Rows from block 3 of the text encoder of a small text-conditioned image diffusion model, named by matrix and row number. Rows with one number within an expert belong to one neuron, the router's apart. Each number is 128 + 32 x the weight over its row's rms, rounded and kept within 0 to 255. All counts start at 0. Numbers have three digits each.
After each expert's rows are labels from the 100 texts, of 14976, where the router gives the expert most weight on average: "fires on" is the input token at the peak. Only what is clearly more common there than usual is listed. The data: regions of photos with short descriptions (Visual Genome).
# router: router (text_encoder.blocks.3.mlp.router.weight, 8x128), inputs 0-127
# up: expert up (text_encoder.blocks.3.mlp.up, 8x64x128), inputs 0-127
# down: expert down (text_encoder.blocks.3.mlp.down, 8x128x64, transposed), outputs 0-127

# expert 6
router.6:137094110087053165171123168129085127147082093158129077098148109180118099072138106119183125172109165095136131122125137103149136073140142153129075082136171177099116090104194080159062176112151142163136088143139134167141109113151114144168159141114134178083161098129096161082108084129147130094146167143157148112153130109175192152124128089110182145100172168107166141165120172108066079088113
up.5:148181132137175150163114133172108099104103107120120122196133191098148088165086146132127137193147146163100182170148144106138136099105125070141112114123094097183128108107143128093169130120160108173106120110142113123183089107162091111138190132140150091170121231191139094114153101071077117115119153202087190131137139137108123097150154133149130088102137058109161131082119147138178162120175
down.5:156116116120146169080157130098085146141168126140201137131087118086186105132086186140113143098049102087164113197064053144104130125136125177088123146123121139105202190136122174131141095090169150142136085138135107066185168135096143184103112083117097094175108102118099128156124147139114126136148067131133209093101156142148141096113149107186135160165158144137146120128143110148120136113086
up.6:093060128132159170179127153161110112151111107053138126163090166062106078171159208087148099150095175111145112109071133154147116155141154145151142179125169143116106101155114116093196059109160139130154159140199117152140137158173156114145155170162095090082155140076093104067116127126172130103151099121109160097095128121088139100083156125174109088163145113112148137097175150124151145095165
down.6:092148118152119079135139177136109167089157119159109163161077110142121083115088212158144063145139148144148108119110103116114180134116085146136114108153103175132106073098164133092174040095129089088153114109160134141104148105145198129068194130154162125156130141147063084136114118100095147094178109102120081083061109110124131103127095148151153101106159121097154174186167138161173101118094
up.7:228127091129148071143156160094165077128165183176103150142178068088121131120152085135097076123174129119159149076100137093119093116114141087067157157110104146102106128081143083086139092182175094054129158136111143143140139137164109116123172193109135088120123165104171105074073155113129128134096111130122160096142087097123149134090115116172139152134161098160124106131093173161168190117135
down.7:135128082181137174175123158141135135097149165107087076091088134129151119076154100135139137118157093083111059119118138118132175146188206171110128131108090160095134137167151158162130146150137123139145161169154159078145111209084098135165100173160200158139120083091069114146133183124082140166117094088147117148102203129125124084152097103097126106139117105142185181153139151073105161108143
up.8:098142111109179169134138114101094124161132138100095142114118142177098130184082087178175083111164178121115140113145099107120161189073128133131105199093165131102128145109069095147087111153150137151138099098128072093101182091113092129121083181113099164140057116138113122094101154116126206097163126081102122082154157205178102132107179133117107175088071097171146121134119128150116136156169
down.8:158105101086132093187050154128099111153095083124118109107135104154171125154180107214161143152177144132123171201108141075117126130079184089159120120170114149167137186123191182147082154055133109099109118071155114134136175146177162115102089114166117079118125108110119132117158140072127132134131126085141149101099111137143080111106132131163116192134122124101130160137154197122132092182100
up.9:069146114123131090132064127107079072142107141109125122127135106107100171158168118048117185081160144108097122097115116168092141170155176107115064107108180132155139114175145150138143115083105094105161144064107128141114187058133147188125120064077107107108121117159096096102096182137115124147132113048025112118111101123181109149101140116157143157119133167125168152137134105136143092157136
down.9:110116128091131159108160085090146094113118154122112085114106152156092100101139121111084137127114199135124112087133141122077139100090117142134124116195135152165172115141076178136118156164095096100126135188137094148138110138148132132193118162091226176127136118193088123108099119139149118143109148137046085048132194153126127163148139118122041115129084128166180067129104134140135164111186
up.10:138092194107135141148118111189110102109173200141120128103159082085124138112172136105123106173198142134126105113187143126075099159144153038111101154161117057128099103103108151114125127142161106093166177103146130131092097143154169172106131111122227144142118139045087135127112130164161145091141111146163105099089162156130121161109045104143145115102091095113100106078093146133152103154133
down.10:156108160062212125088188109173110165128073126164100127143069119148139097124152156156133183133121117110064201108101071186133125056134138053158163142134113138102142100134160138115208105106147092100142123112159125160165109141162139115132129106102148103102117124118149156108154132056089165130197098114110086118155085107156104158124134163140121172134118118115165132099174172111069119092100
fires on: "and"; "."

# expert 2
router.2:133091082104064157174117167104077141150089098158141083102128129175136107081133112110198119177117158103130134152126128093139129086143138136136074092137166177102110107106205085164051143113175119160150090147151132176134111117171116128164156158120150191077151103124093156088124091130154144087156170076161131093132115124153169155112106102108189118096174163118155159155140164111063088086089
up.5:116180099099149154092123065130079121084168158127109111191117133114140145116109116161145133118118093101191161136102136130136169116074138107075092191083142094127160111113117209113096165125148133144129137088154183093127132070156126147147081189116134109094154105178171155147153115155136145118135183139108121152124189189119152145131118141188088054180062137120152116085153174148093189138106
down.5:161022167158122112142069077087161119135061116144088133081147103127113156102175179175152124151164111100146171152111079135195050184120120105159144100069116081129128073148123043153108147116126153160147097153177130164101175120097143121134117124141179108109075122156127125068107133092120128125109155155111110132076188120168128105119133124110135085173132141151149150135139112167134137099101
up.6:121162130211149125116149098096135096106134117163170124147173124121208131081158111120104146081144161147125104162166104176081052123122103142112167142176110144100134130107106141104112101181183119152154142150098086147166120118152093156134069131115131080146118161102098141148181090140142075135084117129180116112058165056135094111124145159121041144191163089115122122135124118141095167198105
down.6:116113153142120122119127128119168164116095155121157213165111088121146127129124079050164130110177109095152188131160079106163175134086151122098123098109150160200135127163146118135074155143111075122143099111113131107145116109136077144176119164123144181129129124096074126129110126114104083153049090051082149147161161115163082135161197097103100175154088118103096128102110194134156068148118
up.7:130159102119171160113085127151087101084108160130092133171128156157151117156133106150135110127078152160177058107106090162096037146114133171106083146115133120101103132085174139090060152194100159132077130149126148132142188207093132119133131129149115063133067175114097135130115151055154165153127156060065115095179154097131115124091113148135151099136145126148099107097102096104091132175132
down.7:125160120111130145129187170145127135120083057129104087070126132103135142093154112142162100124181114071172132139110151123093131119152140154097160111115059117114094134100094119106152064052131128163145088089099157095136081138157161149154163119055082144194120125169126075152078152073120168097055100128129100130151083130151124178171158169115117170175176111151116170170123103166141107160117
up.8:083141100116120145165143124203141101166083125111130163084116172162143121125207214055077109080108121129133172064126118158175145160105125157113147098148049138073170142139110099181057109166077137086143110090081106098138138152162155139076148121115090149133157138111099131135168129132105125129159132081159088126144146153111147164121093144163161108133151106083166122145148101175110182161118
down.8:118191115093150104106145133145188135169154173139144093093152141115109076110105163163159066114121210076090186168131164125125117104140165160100086184102085112090088160103168107115178127157111161133173063119148158150109114141132123060143100146128108145133128079138141087120129121136109108122122150164074170136072083148143100188116083115176098125172122122154080145130099165087135053089110
up.9:109123111060098133172131075118127185096116112120153147143152093118124139179162108140191147098064141109118116152174153181178132176151110161095118130138152116078175163163075168068126131088108135120148173162077112116149127126138146134143124183120124078114075128105074114064132125083156167118135117139067188158139197131114153102170138094152167129118128080102140135147066053113179107126112
down.9:082130094111132114082087119091128127139120100177138150117172074092166108148106158116098108155108123192146105107081077148105140112150098148060149116086094086072116140124177124154106137093116121099130190143115104135141168155130134126115146123179084110117128079116112098111122158122161111111080134148206079107118109169163136135063179162116184189170110152191118090091177096164148053130072
up.10:144142159119106144075059081193131128092142075134156109129156124148156093103147126077130050144116212113164119181147140100176059179106132143111081120115114138112138123120166089208165110139143152101105099148216106187120178114096099177113155090128208098155115165102114148136102103168131136124113160113126132106136098097122129123115102170114150137109112139132128147153165135160112126053179
down.10:103090186118122068160169108203135124148126161093129107113147089089167093125174123172120120142169199073096130148203072143137157133142156105106111165143139160125057059101139150206143093170168087114096155143129049140136133162120123126119138171145125143152126096099147106152182136098160131157170042133138124118143101128126130131139118139181102087181127120168094090096129088157153113115123
fires on: "<end>"

# expert 7
router.7:132102104096057174175122158121070105164085104171121075115120134179127121057150084117221111167109154092109122141129148111151135074147141144140081082153179172115116109112192089161056161131140146141150097151129137175140109124174101113139137114133164184084136113121106143102125093144151148111169169120160144115172121137157176149099137103130180145105168146103167181155130158089047102102099
up.5:108097135133192070155147097156188108132093170117156159124136084166105153073165124090097168166096179130093081082121162120174099099117151097149072143131086128141109143200081170152106115069141088185141161120139115170106129122106147098157110137163144115144114134113163073113099076150091104143108189172099133118147164153182150060123096168137121090103134119073089089064144120139093131129098
down.5:128130125109164153127162139151122137054132128105130164125121121123138153107160104076223174110093134152120170149128189149054172087153090154180113131099201110118087093126090116104105102096181110122116114118101140107132147151166143115124183084130136150088181192116151127202082158095113164166118125139143102148095090149114127078118091092081094174117086133118155072137113162090130154058096
up.6:094149137147122162160163105124196106185161122113116147130111079155125169127151133169113137119135147133082180122142176113163099210196164102135139211135122178098108171080126140170100099079158145144174200137094095137158124067114088139158144162094130145106124105114129112158117098112098049137090222142151145126085095134120127096189116130173165101104133110083121092143105127140134145115163
down.6:102046152151151100159166108102124097114127094155133107108120052128119122135161139077148163081148145104107141164109125101073165192137119088146094136144119153097158154155178148119097175122211148101136065105199086165168126144081104121140075157144128111117163164112130085098168081162169160135102138127050155158146124111080132108095125157123105151193150113187160085136187144133140122120107
up.7:158127110142116184081106106107136114115140162151107142140136152096124146066080119101084143124145163186176150102118120139100179165097078126132186095100063174209103123106107113093143135150155118154113152132177107074048155124145141085117136102123126077137138091142160056166096233115120115142164086109128126054154188105126064156115158126111090152151117157107135137139096106150121114134110
down.7:086151139092161110134118126134168122143160127089166068153078146106109113102132114152090124157084122131153167163138138088142114183188132124148156075102140166140099242148112101175130095118126076145116154140149134136143113147134147076080132118128132091124086104075182082112112098081081066135136124112132122114121134075173107132120164128141117145134105080168180101052077099085184085192160
up.8:073140106142133172128061088107152133166142129059079112151057139135107096216115112078163120139121097115057144140173096088196140110087097129146192154117149106110080136121086120138130196114123145206144143115098149157105130117124104079174181136165104092096203163108124111130112123138154148150066097083159124101129141097166131192148111107110143122122092114167135130136140145118115170099144
down.8:150095109119202167074162135094132077118130123108125101128144125154097104148133074093103173154143162099127100081112103115139095176125107127085169148120096151153177127145121151090174173176119132182101124114120115136159117221123108100120068121191132141112145153128124148113134146073159155148140079131185137159153094133065198121094147180074121119159097149197104115161178167156203109147123
up.9:138077124093136100111160148183105113096133138162061111179127130102119151103108109103119095154109105118161163087129053146147136113153157134087113120145095156068094143105143141171100125101131142085196150123085152098158161112091119100150113148083183083200119231082180163100109169076128181121158161164100124136076098094132142103134141098098174122096170137128134083139147077116079128138166
down.9:117111127101161135165088159130122093178073170165139167098172110139121126045067079115151089103201117109122141167145110187130057107151092143168175145120114072097129195152135197086163156120178100149096107141133123174089154151136146125146128096142114168127151114104101130081067107109117151119130121100148152182112077166151166169140096159155096080099140098102130150126092154086150133122185
up.10:145163151089177123173124118120113108139180188227131158149124122107167115126084101109117103028145063111082093099130081152177139162145113176138104144072095113127133148124134150140122120141129064125104146035165102105097145162149159044099144142105094108111146108098097159175124088126116154140088097153130125127140069150128114091139128123088149087156134060139151106115154118179123154131164
down.10:117079200130160059150101159133103196112177152132057134133179182110170159133135161119130166122145121119105163137100123117215148141098078155157153136121176104178090137137138175132162108093142160139131130111156112062139136097096150138074087110086164165113102110126167112153118172138129120103137098144113116135148116161087104103148222154129119116104187127204155109140159106097148112120057
fires on: "<end>"

# expert 3
router.3:118091168192109085164175158086160138180097136168178160116138119151138102168159150114089135104166120156168105079148084108073143135149099183132205133167142101086082104097086178107104100109096116174105146148155090125143083063119126177168119174066095105097153107108125158115121145091096110078124108145116103090124177140165070151153098086073110095150149120166121110185108097143143125128151
up.5:116150155097094104096128104123137185153171154143132168175143190138111097127162175170156119087152114189095127113099128132117044125155137120100156170109135087119122178123115112177163152113119092090201142133133182108089119126083183146196060148132122102117148192110161137145059180131159143130127125102118126106115121120151124136107147129222110086123103100113106132087082131089178188078119
down.5:129124184225128087113136109090119159139149107148133159146166130149137056158130147166053144087164109142126091093140093109070113125151090130112244127176126101119104144117055153124113107127173082154155144124100124142117123063082126204148112164084110088117127120118135134162122145087134122101126124089105111110115183127126082150141086127155142055151100132104125130099082137130168191147151
up.6:108103139157169131165147090083177089172101165116187170149103129073112185154109144104084137117132164180148164149209087195114147165123109164133137144154070092131146080122145164097127083125074141161063163129139099131159097093096111086094116108106133069125143112076143102102168133153103121101142081176141118085143098160152096080115105125090141125190192116144135164170126082159107115147149
down.6:115114122185158141156162138094201103181105207096185158127087152132161151157133134099128123117146122136149170131136114158102152169129132174127151137147086099119118095092119190076157107146076143125076147102161062125146107065158089092117123166096116078135117149143126136135146148126100107136113102157110114101145143138140065093142147111026106102164162112179148143254134096143131132136140
up.7:138127106166114116101182087134135150117146164146131124196114171137065164080148176158116109054180148124060099114086157087106072163141172101054138149110087086178132140131084114097187177124131105117190097116134152087114112189147117144170113098173109113139135148151172119115119060153123087152071106108151144115060145102118101129129111132199125127184108100127109122143121146119139161099096
down.7:112119158180112064140152123100095151166165110185119168126166116137169087173143151167039146128149140138120101092141078066069099132142096135133252144187119080095097169109071154140109087156158121114159132137123119144107116093064147181171133122092096115108136147141136134144129132093122137099143112108107106124105197127141076144144103108178118050155103112091144088106120137121140146119146
up.8:125128121158084066090156091136079196132175146163112160167148136152152090168143149117077121081120098161129105079116133096115095126178134154112149169150196087119088190160101135180155115133162122138198117136110164105104121116107146189170100138108116120131148084159147082188101139097112087160126122109096140117089176113122092174124164118184081111087086116081089106087047133133156169136138
down.8:118115159197130088123164121103119160142159117155154157146170122114151056161149143161068139061148109121131084077150073077064106139157113146116253142174162115119085147098062169150132099133170122141161159133120123146113125083068155223156106148104094096111139134130129129159115156102111130111135123097126124099101174119128081164136089137153135070144093138134095121087090147138153148125151
up.9:128059174079120168133127130085098103227150116153103091102083168184120179110134124082204107126104082062077106109124131096094122128161132161168063092205185101156094136128139128174120175162098128113133125187107134158125079114144100094049169105144135150121119152165132143139096161143095135160084141121113139174165152133140119122064140131187149134141113110116116135144139155115108138110113
down.9:158156096073125188118099117138131182121112088096102110125154138156154148078092121175163157156134128097088160154103133106113120112157190118111084094079170127131169131142168095142150184099119172091174108107098168148098135175122148095123209072173147154162114142108146116117186061178184172157143164122136163124134075116102167150076118129142142166066149175102124122078150160124108086092090
up.10:110095112103130132173125150160131109161141180135072124141124079116061059130094108129148117120133068149129128157087154123135120089114161120097117121125097121130077120144101090114150189198121156172150067140193124076110129068132076141132071099198133143133123147141139179143147108147119082174079109152096171153161123125104152121125148173106132201113085150110107077189067186102163165146123
down.10:119156070116128104095085134170106093090097100125131142152151125145126088113095082175148123175122156121121175159110149081184129149149136069129028079074093114090155117138159101142122150156137117124107075149124136121152144149112134136101155117210152160123063152118077110115099102128220153136121125101142162158104055104071184101099106150125129153136166160142078132070128155120117131103061
fires on: "a"

# expert 0
router.0:119162132111061131113113133132093119136089159120136088083145153148155097154135088116135146135134157102114150113150178162150141093134152149162097116123121206115119098102186090182082170137158179158162083133106177180139105108137121123175122084147142112059118087080090148118080086169137110085147200115189090156160146136156175169132139105110163138110166148121164150144126133094066041061131
up.5:181107114123137151188083142127100129088099152140140139172078145116140126132138131163049213121099068137118107114034179132107094170150122104132155103168102143146142103114148066106138099073112073155124121111128123165119074124109159083111147140083093124145065158136101098114141134131173119115093178167133131175159117061097103101109115125169153192086118111108151111063074085148120152112110
down.5:068195076137093129136115122116130114126129138116204102112147087172200123141138144099142133100068159135112139125146116131139083101140145103137072112136135091120137193114225087168134155124169121136091169114118101086138136087118136100159151199164119160118146117123162117163063160154133142138067082150063118207133120087117154149153097101115135156172112088177093126119148066162123160162148
up.6:067125093113195118120154081143111090128130163155149123174102142084128178185136156162183195084104120115138185073122173131110091155124155127119140148140166127143153138088125134153094101141139120119141126106142126104150145113110030190085080135133122104159178139141179192110178165073149161141116186143103110157141094148151125099126110140140168089174150164167144078059092115166127175100113
down.6:086137141101129099149162108087106117180125133089140098169101134159046167137182194064110086158084117144110142081133099195113095151132153106107098145139154151148152114109160155166093100155162084109158131147101111109096203138132081147153156145149126090135128072130118111145089115044081070158106151076193192122172122147127176127112112148109150163152090154110078154139081121152129137101131
up.7:175141064153138081084092178071147115123108113125142156078205087128142105178080152082110151122111058111178138081095126116122121140153121135097110130155124148081082141170141118172149085126150144116129139108126140123092115135092112151127114151160158167091060099178131153064147189126168130116131181158086133150135063087123145112103073081111139132124085089179162158164093170166111124139069
down.7:111127165125226139183165121130120105081109091090112146118139129187124081141095117067202138076118155171140134115115113060143102114128069100141154126086056093122154122156133170120110051156109101156169138111106174175097097153197086093125127140106153115123092076127143112170128146115102126155155148138105137136121160109145131175067092109068099123142105111139111125151103091175129180123186
up.8:148217116167141119127079086092017117084173142107149105087129161096161142112090068119143128066116143120130147108104117125119123171107117155063087193144110153124087095121107112146078190112122073132141108131155137146134156082142081149097087148122101167180113151113145093120142129097108149094155123142166114133120117088063102122138126164149169085119130096084071142121183096136144188099165
down.8:131168164163091087130165138123111130119170224153095128119138151145153161149126196168091090084134168117095114130128156117154082136102130096144143112066147129067137155110124129089047176117106165012148077139136152079124092075142180137078114137121173178152133197136135124135133135134136126094176161148194098141121144141110109135137159140145127139117110158139158167166179132090135134082118
up.9:131196070081104102080114074114128093121138150126165147119132122182167138143130049102127177078088111177122111101107111169088147099076186101134157162118088124055131136092119101132134134140124122147144118083145144155040170120172111125092137090120178131087137116135065120123137093123129106106181106086178119106145174178117092105151070073134132106177128163137118108111141109138118090202161
down.9:161171151077107111107172096096151138120113096118153135191078173133164117118090124126123127157091114108176082130127152135179066078152156119134089149166056174125129129118094145126183108152128142160127137163111116144081121101158131072068159074090089157195172073117098084187134164159062090084130117155095112096140121120108105137114122186145087157091129079083119083128160139130145184135131
up.10:117110105144095168159123091150127132163132131128145113105139089135193102086142161187093122117174156086135112134160154094166151171129207140190165123145099161106133115111144109082133088174135105147181126106118119173084158099185147086175100091094112142124110105097127111125084083075157115153166077120112119178110072025156116139119150158151136102139127070094130180149140063161170125093166
down.10:109203154169138130112082141174133149124116119080088091074135136157162088090144150153129125079143112136158133112153097088154090159136115053091118117149184238114095154163174182084156130151122075080111166138127130157113088152202100181069121110147146102175072099125124152118119154125104173163134084134127132143125219113091107149108130145130118103159195127137149122112136141115137143135143
fires on: "<end>"

# expert 1
router.1:165157152127233115115117114125166133117141138116098130143149151114127119141096111190114128119148127118103104149149142163152079133118109108115145130108095133157151148145091142087217109179116123096162130122123139136113140165154114098059097085159151077210067174120129106180183140167141154170156091099123114144094103132035127125126167148148068112192124099134081135099180106140216141131121
up.5:122121140159141171121122111161128128153063117098175173182068158082130085147058105051131177094110091113095087136089169112113129171105133097146149088112124110090145140180108125084078148113115138112159127131132077108141170142164108151134135173044127116093127075117096143128157113072117103126163138140115146120090150103109186148103135129082039120158152160172128179119079137112151092067166
down.5:168125140025077165092164089153102136141117100129156137128144101149160093125122165075141093110115130073125048195186087112165094116115110108163149134140118081127130065081124107112089133133117092121118103105152075164146130143057113148137139107134131120144166131149078199130150154122105106151098051190166186148128122130111060121137118147097098071158087159098124129150137136183144124109136
up.6:121096121153095094108129109148108136134135159158052147089197100063091147142182109127103134155127128072147238138089082136124149137104032145097127134177139157104085092064137144131148082123108168125139163181127151102072125098121146186177130094117141118111146102101064115112118110104133168151101155076127123084136084104148149116104184123145130081146129145146123109123092107135150190171127
down.6:095178032111119078134164090180108112132068098134148145099110107146064071114166091138132137195166124085131137123096078056138157098113104168098115083120106154111162157148176142082064115142175149140070158080124097146136146093090110134109103123098084111161137117110097088115147075155096047136121102133152171161100124124173105112136116138130134127111062156131099161149121110127135087081129
up.7:130152147118160118069064143038137125123113123104147085142074098151163119147176085115149103162154153091129144123112139135114185156100195104129189166144135147155137083072121156095087110145148135104131123055073115106106118064139192138136092162159143162107153146123124092121094162171110121172145160141146201096140207135108077137134187129160130123075135142073103146092119164138117098127096
down.7:111113130132134124136180111159139199117182132074112100124127131092163178125083091084166094088104093070150134132134119143107104150164136146106128158104117179137118148139121152126129114135124095137176102096122094127149216116090097138144115138097097063128169130134096131133140130093139078100176186128181119151117118122085108160165108184124098038097102072101122194077162090194108208129136
up.8:137148126168068170175096151188075123128069138145075123129153186121120169140069148117120125109125136116138128225066061174148106096123151108151196158160095161092123143151094068100127123129064141115185129144148180131121124084101113108128122105179175149131120120137133141100136142187097113138097093084083159129084174147108111144101176115149176123191156142154173122127163101107139098124158
down.8:193157116078105133100152160108149115113129158122177164112127123089109166115133052095131123102124130179117158188165143152131121103126099124124191160150074108158080149171103131035159138171131140133150148115150172134121106118103036155129159104147091137191139172158116124133128116097115148143081146097168111158059103117170081147058099174133114123144213118082142108159105140143125080123138
up.9:124165099096109087086156124109149110152141154113152110187209114102156127120151114179175109142123157123154127148187141109081139123126151124117061157127081093053167175096133119056106100124112107155176131187110154132098058169019165110102123129173123106144128156072127129123134133167143191191130109123154137151128124095061128172135139142148145105161074121077142141142099096135154131128128
down.9:078128138123183147162146143121138149209186143063152140108096087129129164095110167131116103098155144085153100183109092183076096136135169112091103143133158172072108064082140109135110070156111154081146133134075090143089144068097160149103058080128092121072052131135142069172127141141137155144141143095122104125136128185138161066192100140150120130118161102095123142122127118106125139134128
up.10:148151110132121168087197111131115174118185163007173136160164162084147149176142167130109172117121207118120142137136141060133157137108128113108131117175139136161109100097083164159095158151156176133150139142104125132061087115123146080139092101123111227126095132150140123123118075138112124092117150146124041156076100139108122100132118097101164126131113133066116103140174117153121132153098
down.10:156142135092158085168108103145184110110110097138065157134171103110138116116145175134123127143197148065128106097127148099149070153063055114159100162147169148088125144124122146110107134159112156165097172135117106147152098090159157134156133069129130121147077099096083169039170181141126139074114084096175125125160090113093151159085123146079136148118142099126137147043160059091122110138121
fires on: "hanging"; "on"; "white"

# expert 4
router.4:142111122126092189098132163159154093084108098072149131087142127161148194129125157132110153156147087106145190144139113073071140166132153142123121104141146115105163116099184067135130189081102134111090114125119143133116128103106126123135214180176078156116140120125090159115103077128129106126120141146149122154097080121122145111142066118140147192076143219101142064032130161113109084142152
up.5:122173116141137111143101162187113131155153150127115029154156129159119129137161096131172105140107129153160101146116121161124130084125151138085181195137107254116153135127139163097139102126092126091038136128144110139051102116116147179150108127138129182119133130112133105159143088145125056178159150146089147101155079137121165145146110135067144190102150101087127069164104150109138163151149
down.5:156159140127175100200102111157099147119138194140117068159162101149089102157120052128151133156109113095120108137082089195123133043151119131093177122174116173075138162115080152119133101124088107142159137096140136111089102141145129133141124063086123159107123125152117110199143122140127124135098096116098136076145086104125221125118096127067166122105150093057117155197110171156129110113106
up.6:076104143116129101175111128114128137119112141155160036139170152137108142144128106148135127129123103163131140154117132185102134059094128107086208184103107219071134123122136166133155133144115108124117122131128125109046114113105112108159095086137142128124183097146187134104152089106146112108167108123089169104138067136134215171134124147090133167112174087021149132188107125112116130103125
down.6:130132164157128117170108101184071128128107137101127045179164119174075097079134083136130139102140151147125125104108106156113132000136131096092163153143138182125158149151098136114107090127082118143141099152155104094069127106106174163170141074138160164133066106138125113151161098143149137162157124167138145121158074115140199125152128120040130143125128100072118116200150120129156136129096
up.7:130108157131190124146151142108191106158144140148083146106157133123137150114118118103171156108104105094152179138101112136131182120099169140172071146171169068126074115165066084152099103158116100120134103147128140168154119051155091104109143062135125135134127112194126138136139160136143091170180118123128135194099189126147117144145163187134088154134086107162167166200120151158082189097197
down.7:113113161086110117173126146109053114118128123119135171099144152125125070143091090072142118136140131133111133105191075162140146091161165164118047117186115117179077036122071131140113141176127164081148129115187098167141149143195116112105072191140155115136135149107148169171156152136137107162137163122143152169176132135136098104125184154113161153223130096133105119183139140125127141118146
up.8:112155140117077148166168117154088127089101134087116175133177113065132073077087127149109113139136091133135132184162159075164137143071159070118127145090111105123131068167134168133088167135141119201130126095141095128150142111159113145163167159081119151100153187130121094165134139140116160141126141148163141169142139151193140147147133091116070083142074175140184083155060175062115137134072
down.8:217132125084157091083075151128114136093057120139156195131186136113132076148100171168106143162119149109130087133097131147135098160118115141089098161097087133098168059161142163106168114136130139140112065102114142132191187159125146156124111097120141128131130146140138127095115143062145122172122118135112155086087132062067151072125119152119140098172155175115111091151145108220155103087160
up.9:101085125147115129126125093153140116126117161120127045140158063171099098156148087156100139152102085153122089128094118173133163102106120108097143135124121220101164135133077107114143158141117110087119122152178134087052117136109111098213108104156143134126197154127095100153125126131166092144167141148150157113138057124166199167161045124086151132100147101091172143176125135139101184147179
down.9:114176102097151144168137136152099176095145168166109035221123128157095122146092041125162121100138163121155111112097138195140130049115135125098198134132119161077091120146145145114148153098110086128121136135176108121093117095087132140140122087090127137132083083162161138116147071141177146130127089132138155068149095135134201137113116133054126141145126097081111123190124156144138158123078
up.10:133136101152104124144131140116140153061067154144116131149125102146145089218117144067137171173091203133129085102080162149119168088150124102121165136128154179109136133120121093141122158107134146063108134085134093119092094104077124126198113126129091119067137086114184131165057113146130119110157165147183072119157118103186139148153136142146143163140107057126215162179117125139097110115152
down.10:071114128146092059179093094196054155106086164134087070168137128157094081120099091116134136124143118120156132093164133133154103121202147122127131111122119147181126094159123150119157075183080096156160100091095096163102139094101122139142101102140151145136111088126146115123150060144148204182113112162135148130125127118066172105156121127128165098142142035179124160174117093128088086124105
fires on: "<end>"

# expert 5
router.5:090155099122181119095113064145120149094190136128083145178085101050107140090108156100128107103084123158121119151094139156181144155112145080117115163084103089180150176170109136121173078129144115087112176107125106081126163203097162089109095083132140127167123136160181072136121184121121139173074102145091159143144123121130123092112157174158120106123075063142125153119107117148144199177131
up.5:131168180083099105148155150160101126124126101146140177138132104107125107116102176174106151119132102160181106137137131105136085086109099171116080197153109100109108094144125113094155144135132166196155130095127076144151139088091096147174186127051105122185054158119107153149130133129140129113083127117162155142144160097181152146188057115131153114195047155150155096172090149075145105085133
down.5:149136150112183135131134077164142122139118102110118145112180107124088112142081089163067143130132115112197147122094065139127103122145071110157076116150132143070073076137184112098095165078101131195145113084144134148244146147121143190189126139162158089125165101113092142129181114114134123128122115079150107109025129123085095107142126165104111137134141170156102138147154106136106101145117
up.6:147096149170127157119075153096111126104103128088070080125055152132136116098071171105126136172063180094091143182103128138140152144175079181063099111174110164149107097140106083138115202147112127167157104167177138154066117124110086172132169167153099089136093072106129144105167089095113097080101136105181091118157166155096184125123146148133119106148137112139160134108160149100099117169108
down.6:142159124083121130185087102107103120111121136118037069122137152077178085120152159138144136138095146150091171097134152110151115093158156105130159151106130113111101168144097136109104109122085142110117095095169160070109141135115111013156158155057134097161145099092147079149120186141154179108146076126162058132150126119095087098158120108196155163163103140160102132108115196169144155148134
up.7:116128111034175127170172136118079100170139162131139123113103152133120091118162144092105095154152137095162083151084174134113107132133164111109072070127139177034140113113084159171152103141105110177158149108117120139097111102145164095166125134150102036095109126128126148055185121149091161167093152126089101147068116162089111201124147116143139103139132103090155122077109141113084150124169
down.7:114156160090164163095122102134125133132202116122086126122139142108097149083187131156120166125097142197153132163172068125115141137110175151137173152090111128119110176169147160106183123147128091134143145169131123122120109173093049075098081095129102123181167115104153106117159158189124170104096134089095106076145079161110121084147146162164135135175082085163112133147180029148145117154164
up.8:146081127157107097142111140073181054139122082133110171121099136126124093077120117150126062113166133095096139166165148129095136094178122187155154111086115138105090150160138136129105125138114145075210181155111089104101093064084115169148112126099161159076139135120128174084164149172151141108103113111096158060133098160129158118153110075127075140092158142113132095155165170093185079128186
down.8:137168120112137140119151046148128161187120141162205097165083143081110130124097077105169123128165072129143119131163165125118175120065085119154070170124117128094156140138146136107132187121150085153130054181103106164130154116186104119148142181107118144139125106103105101092137175059091154133113177125154160131148138142126205099144162076111129128138175091066104162115141099161110093181103
up.9:099136116148156162173115179123120116201125086095157161122148174182167090136143139214123109111138111120085153067218134123144114098142157180137125104099095170098136140166141064133136127122151147143159189124106155190172094146130075159112076123134130119183139069083091165111112088136124165137168122139114087106068151111093119142148113073084129124153169077086132129094135180154093122138136
down.9:112112117179074079083156143115155134122151156174134091107129143153148103144153125123144136062149165075103129172157130135158163174219098112125112154143129141163131125051139129105118167141162197151146123160116055137079116074055095133141119090129099118112142123159125178142109112172114173124134148225141155162151115126145167138096076172102157074115156106057105111094117139094164146128109
up.10:147201156088097114162080139060119130146177173150150137133082169137144162125151111095159185125119136123119194092166103120096078141145135201140128107188145162134155114099107067111043104092125088101142135206127126165132133158196099143148143122160106104083125122155132159161143073090136158122112121083064121109136126089135127125070150118172091144138114122128135146148101135092126120057188
down.10:144087121172147153120141111117111063131140126158170102122137153145177102111144108045107157131153064136113167095176166117133129151080216131090051129139127151099082088112122175092133152157085175060125115108183133163194109086089100139170117098108154074101171108061136125149115129117125143149142164140127108123154129160155085108116112160163104144091142062126162111182153113193135120124115
fires on: "."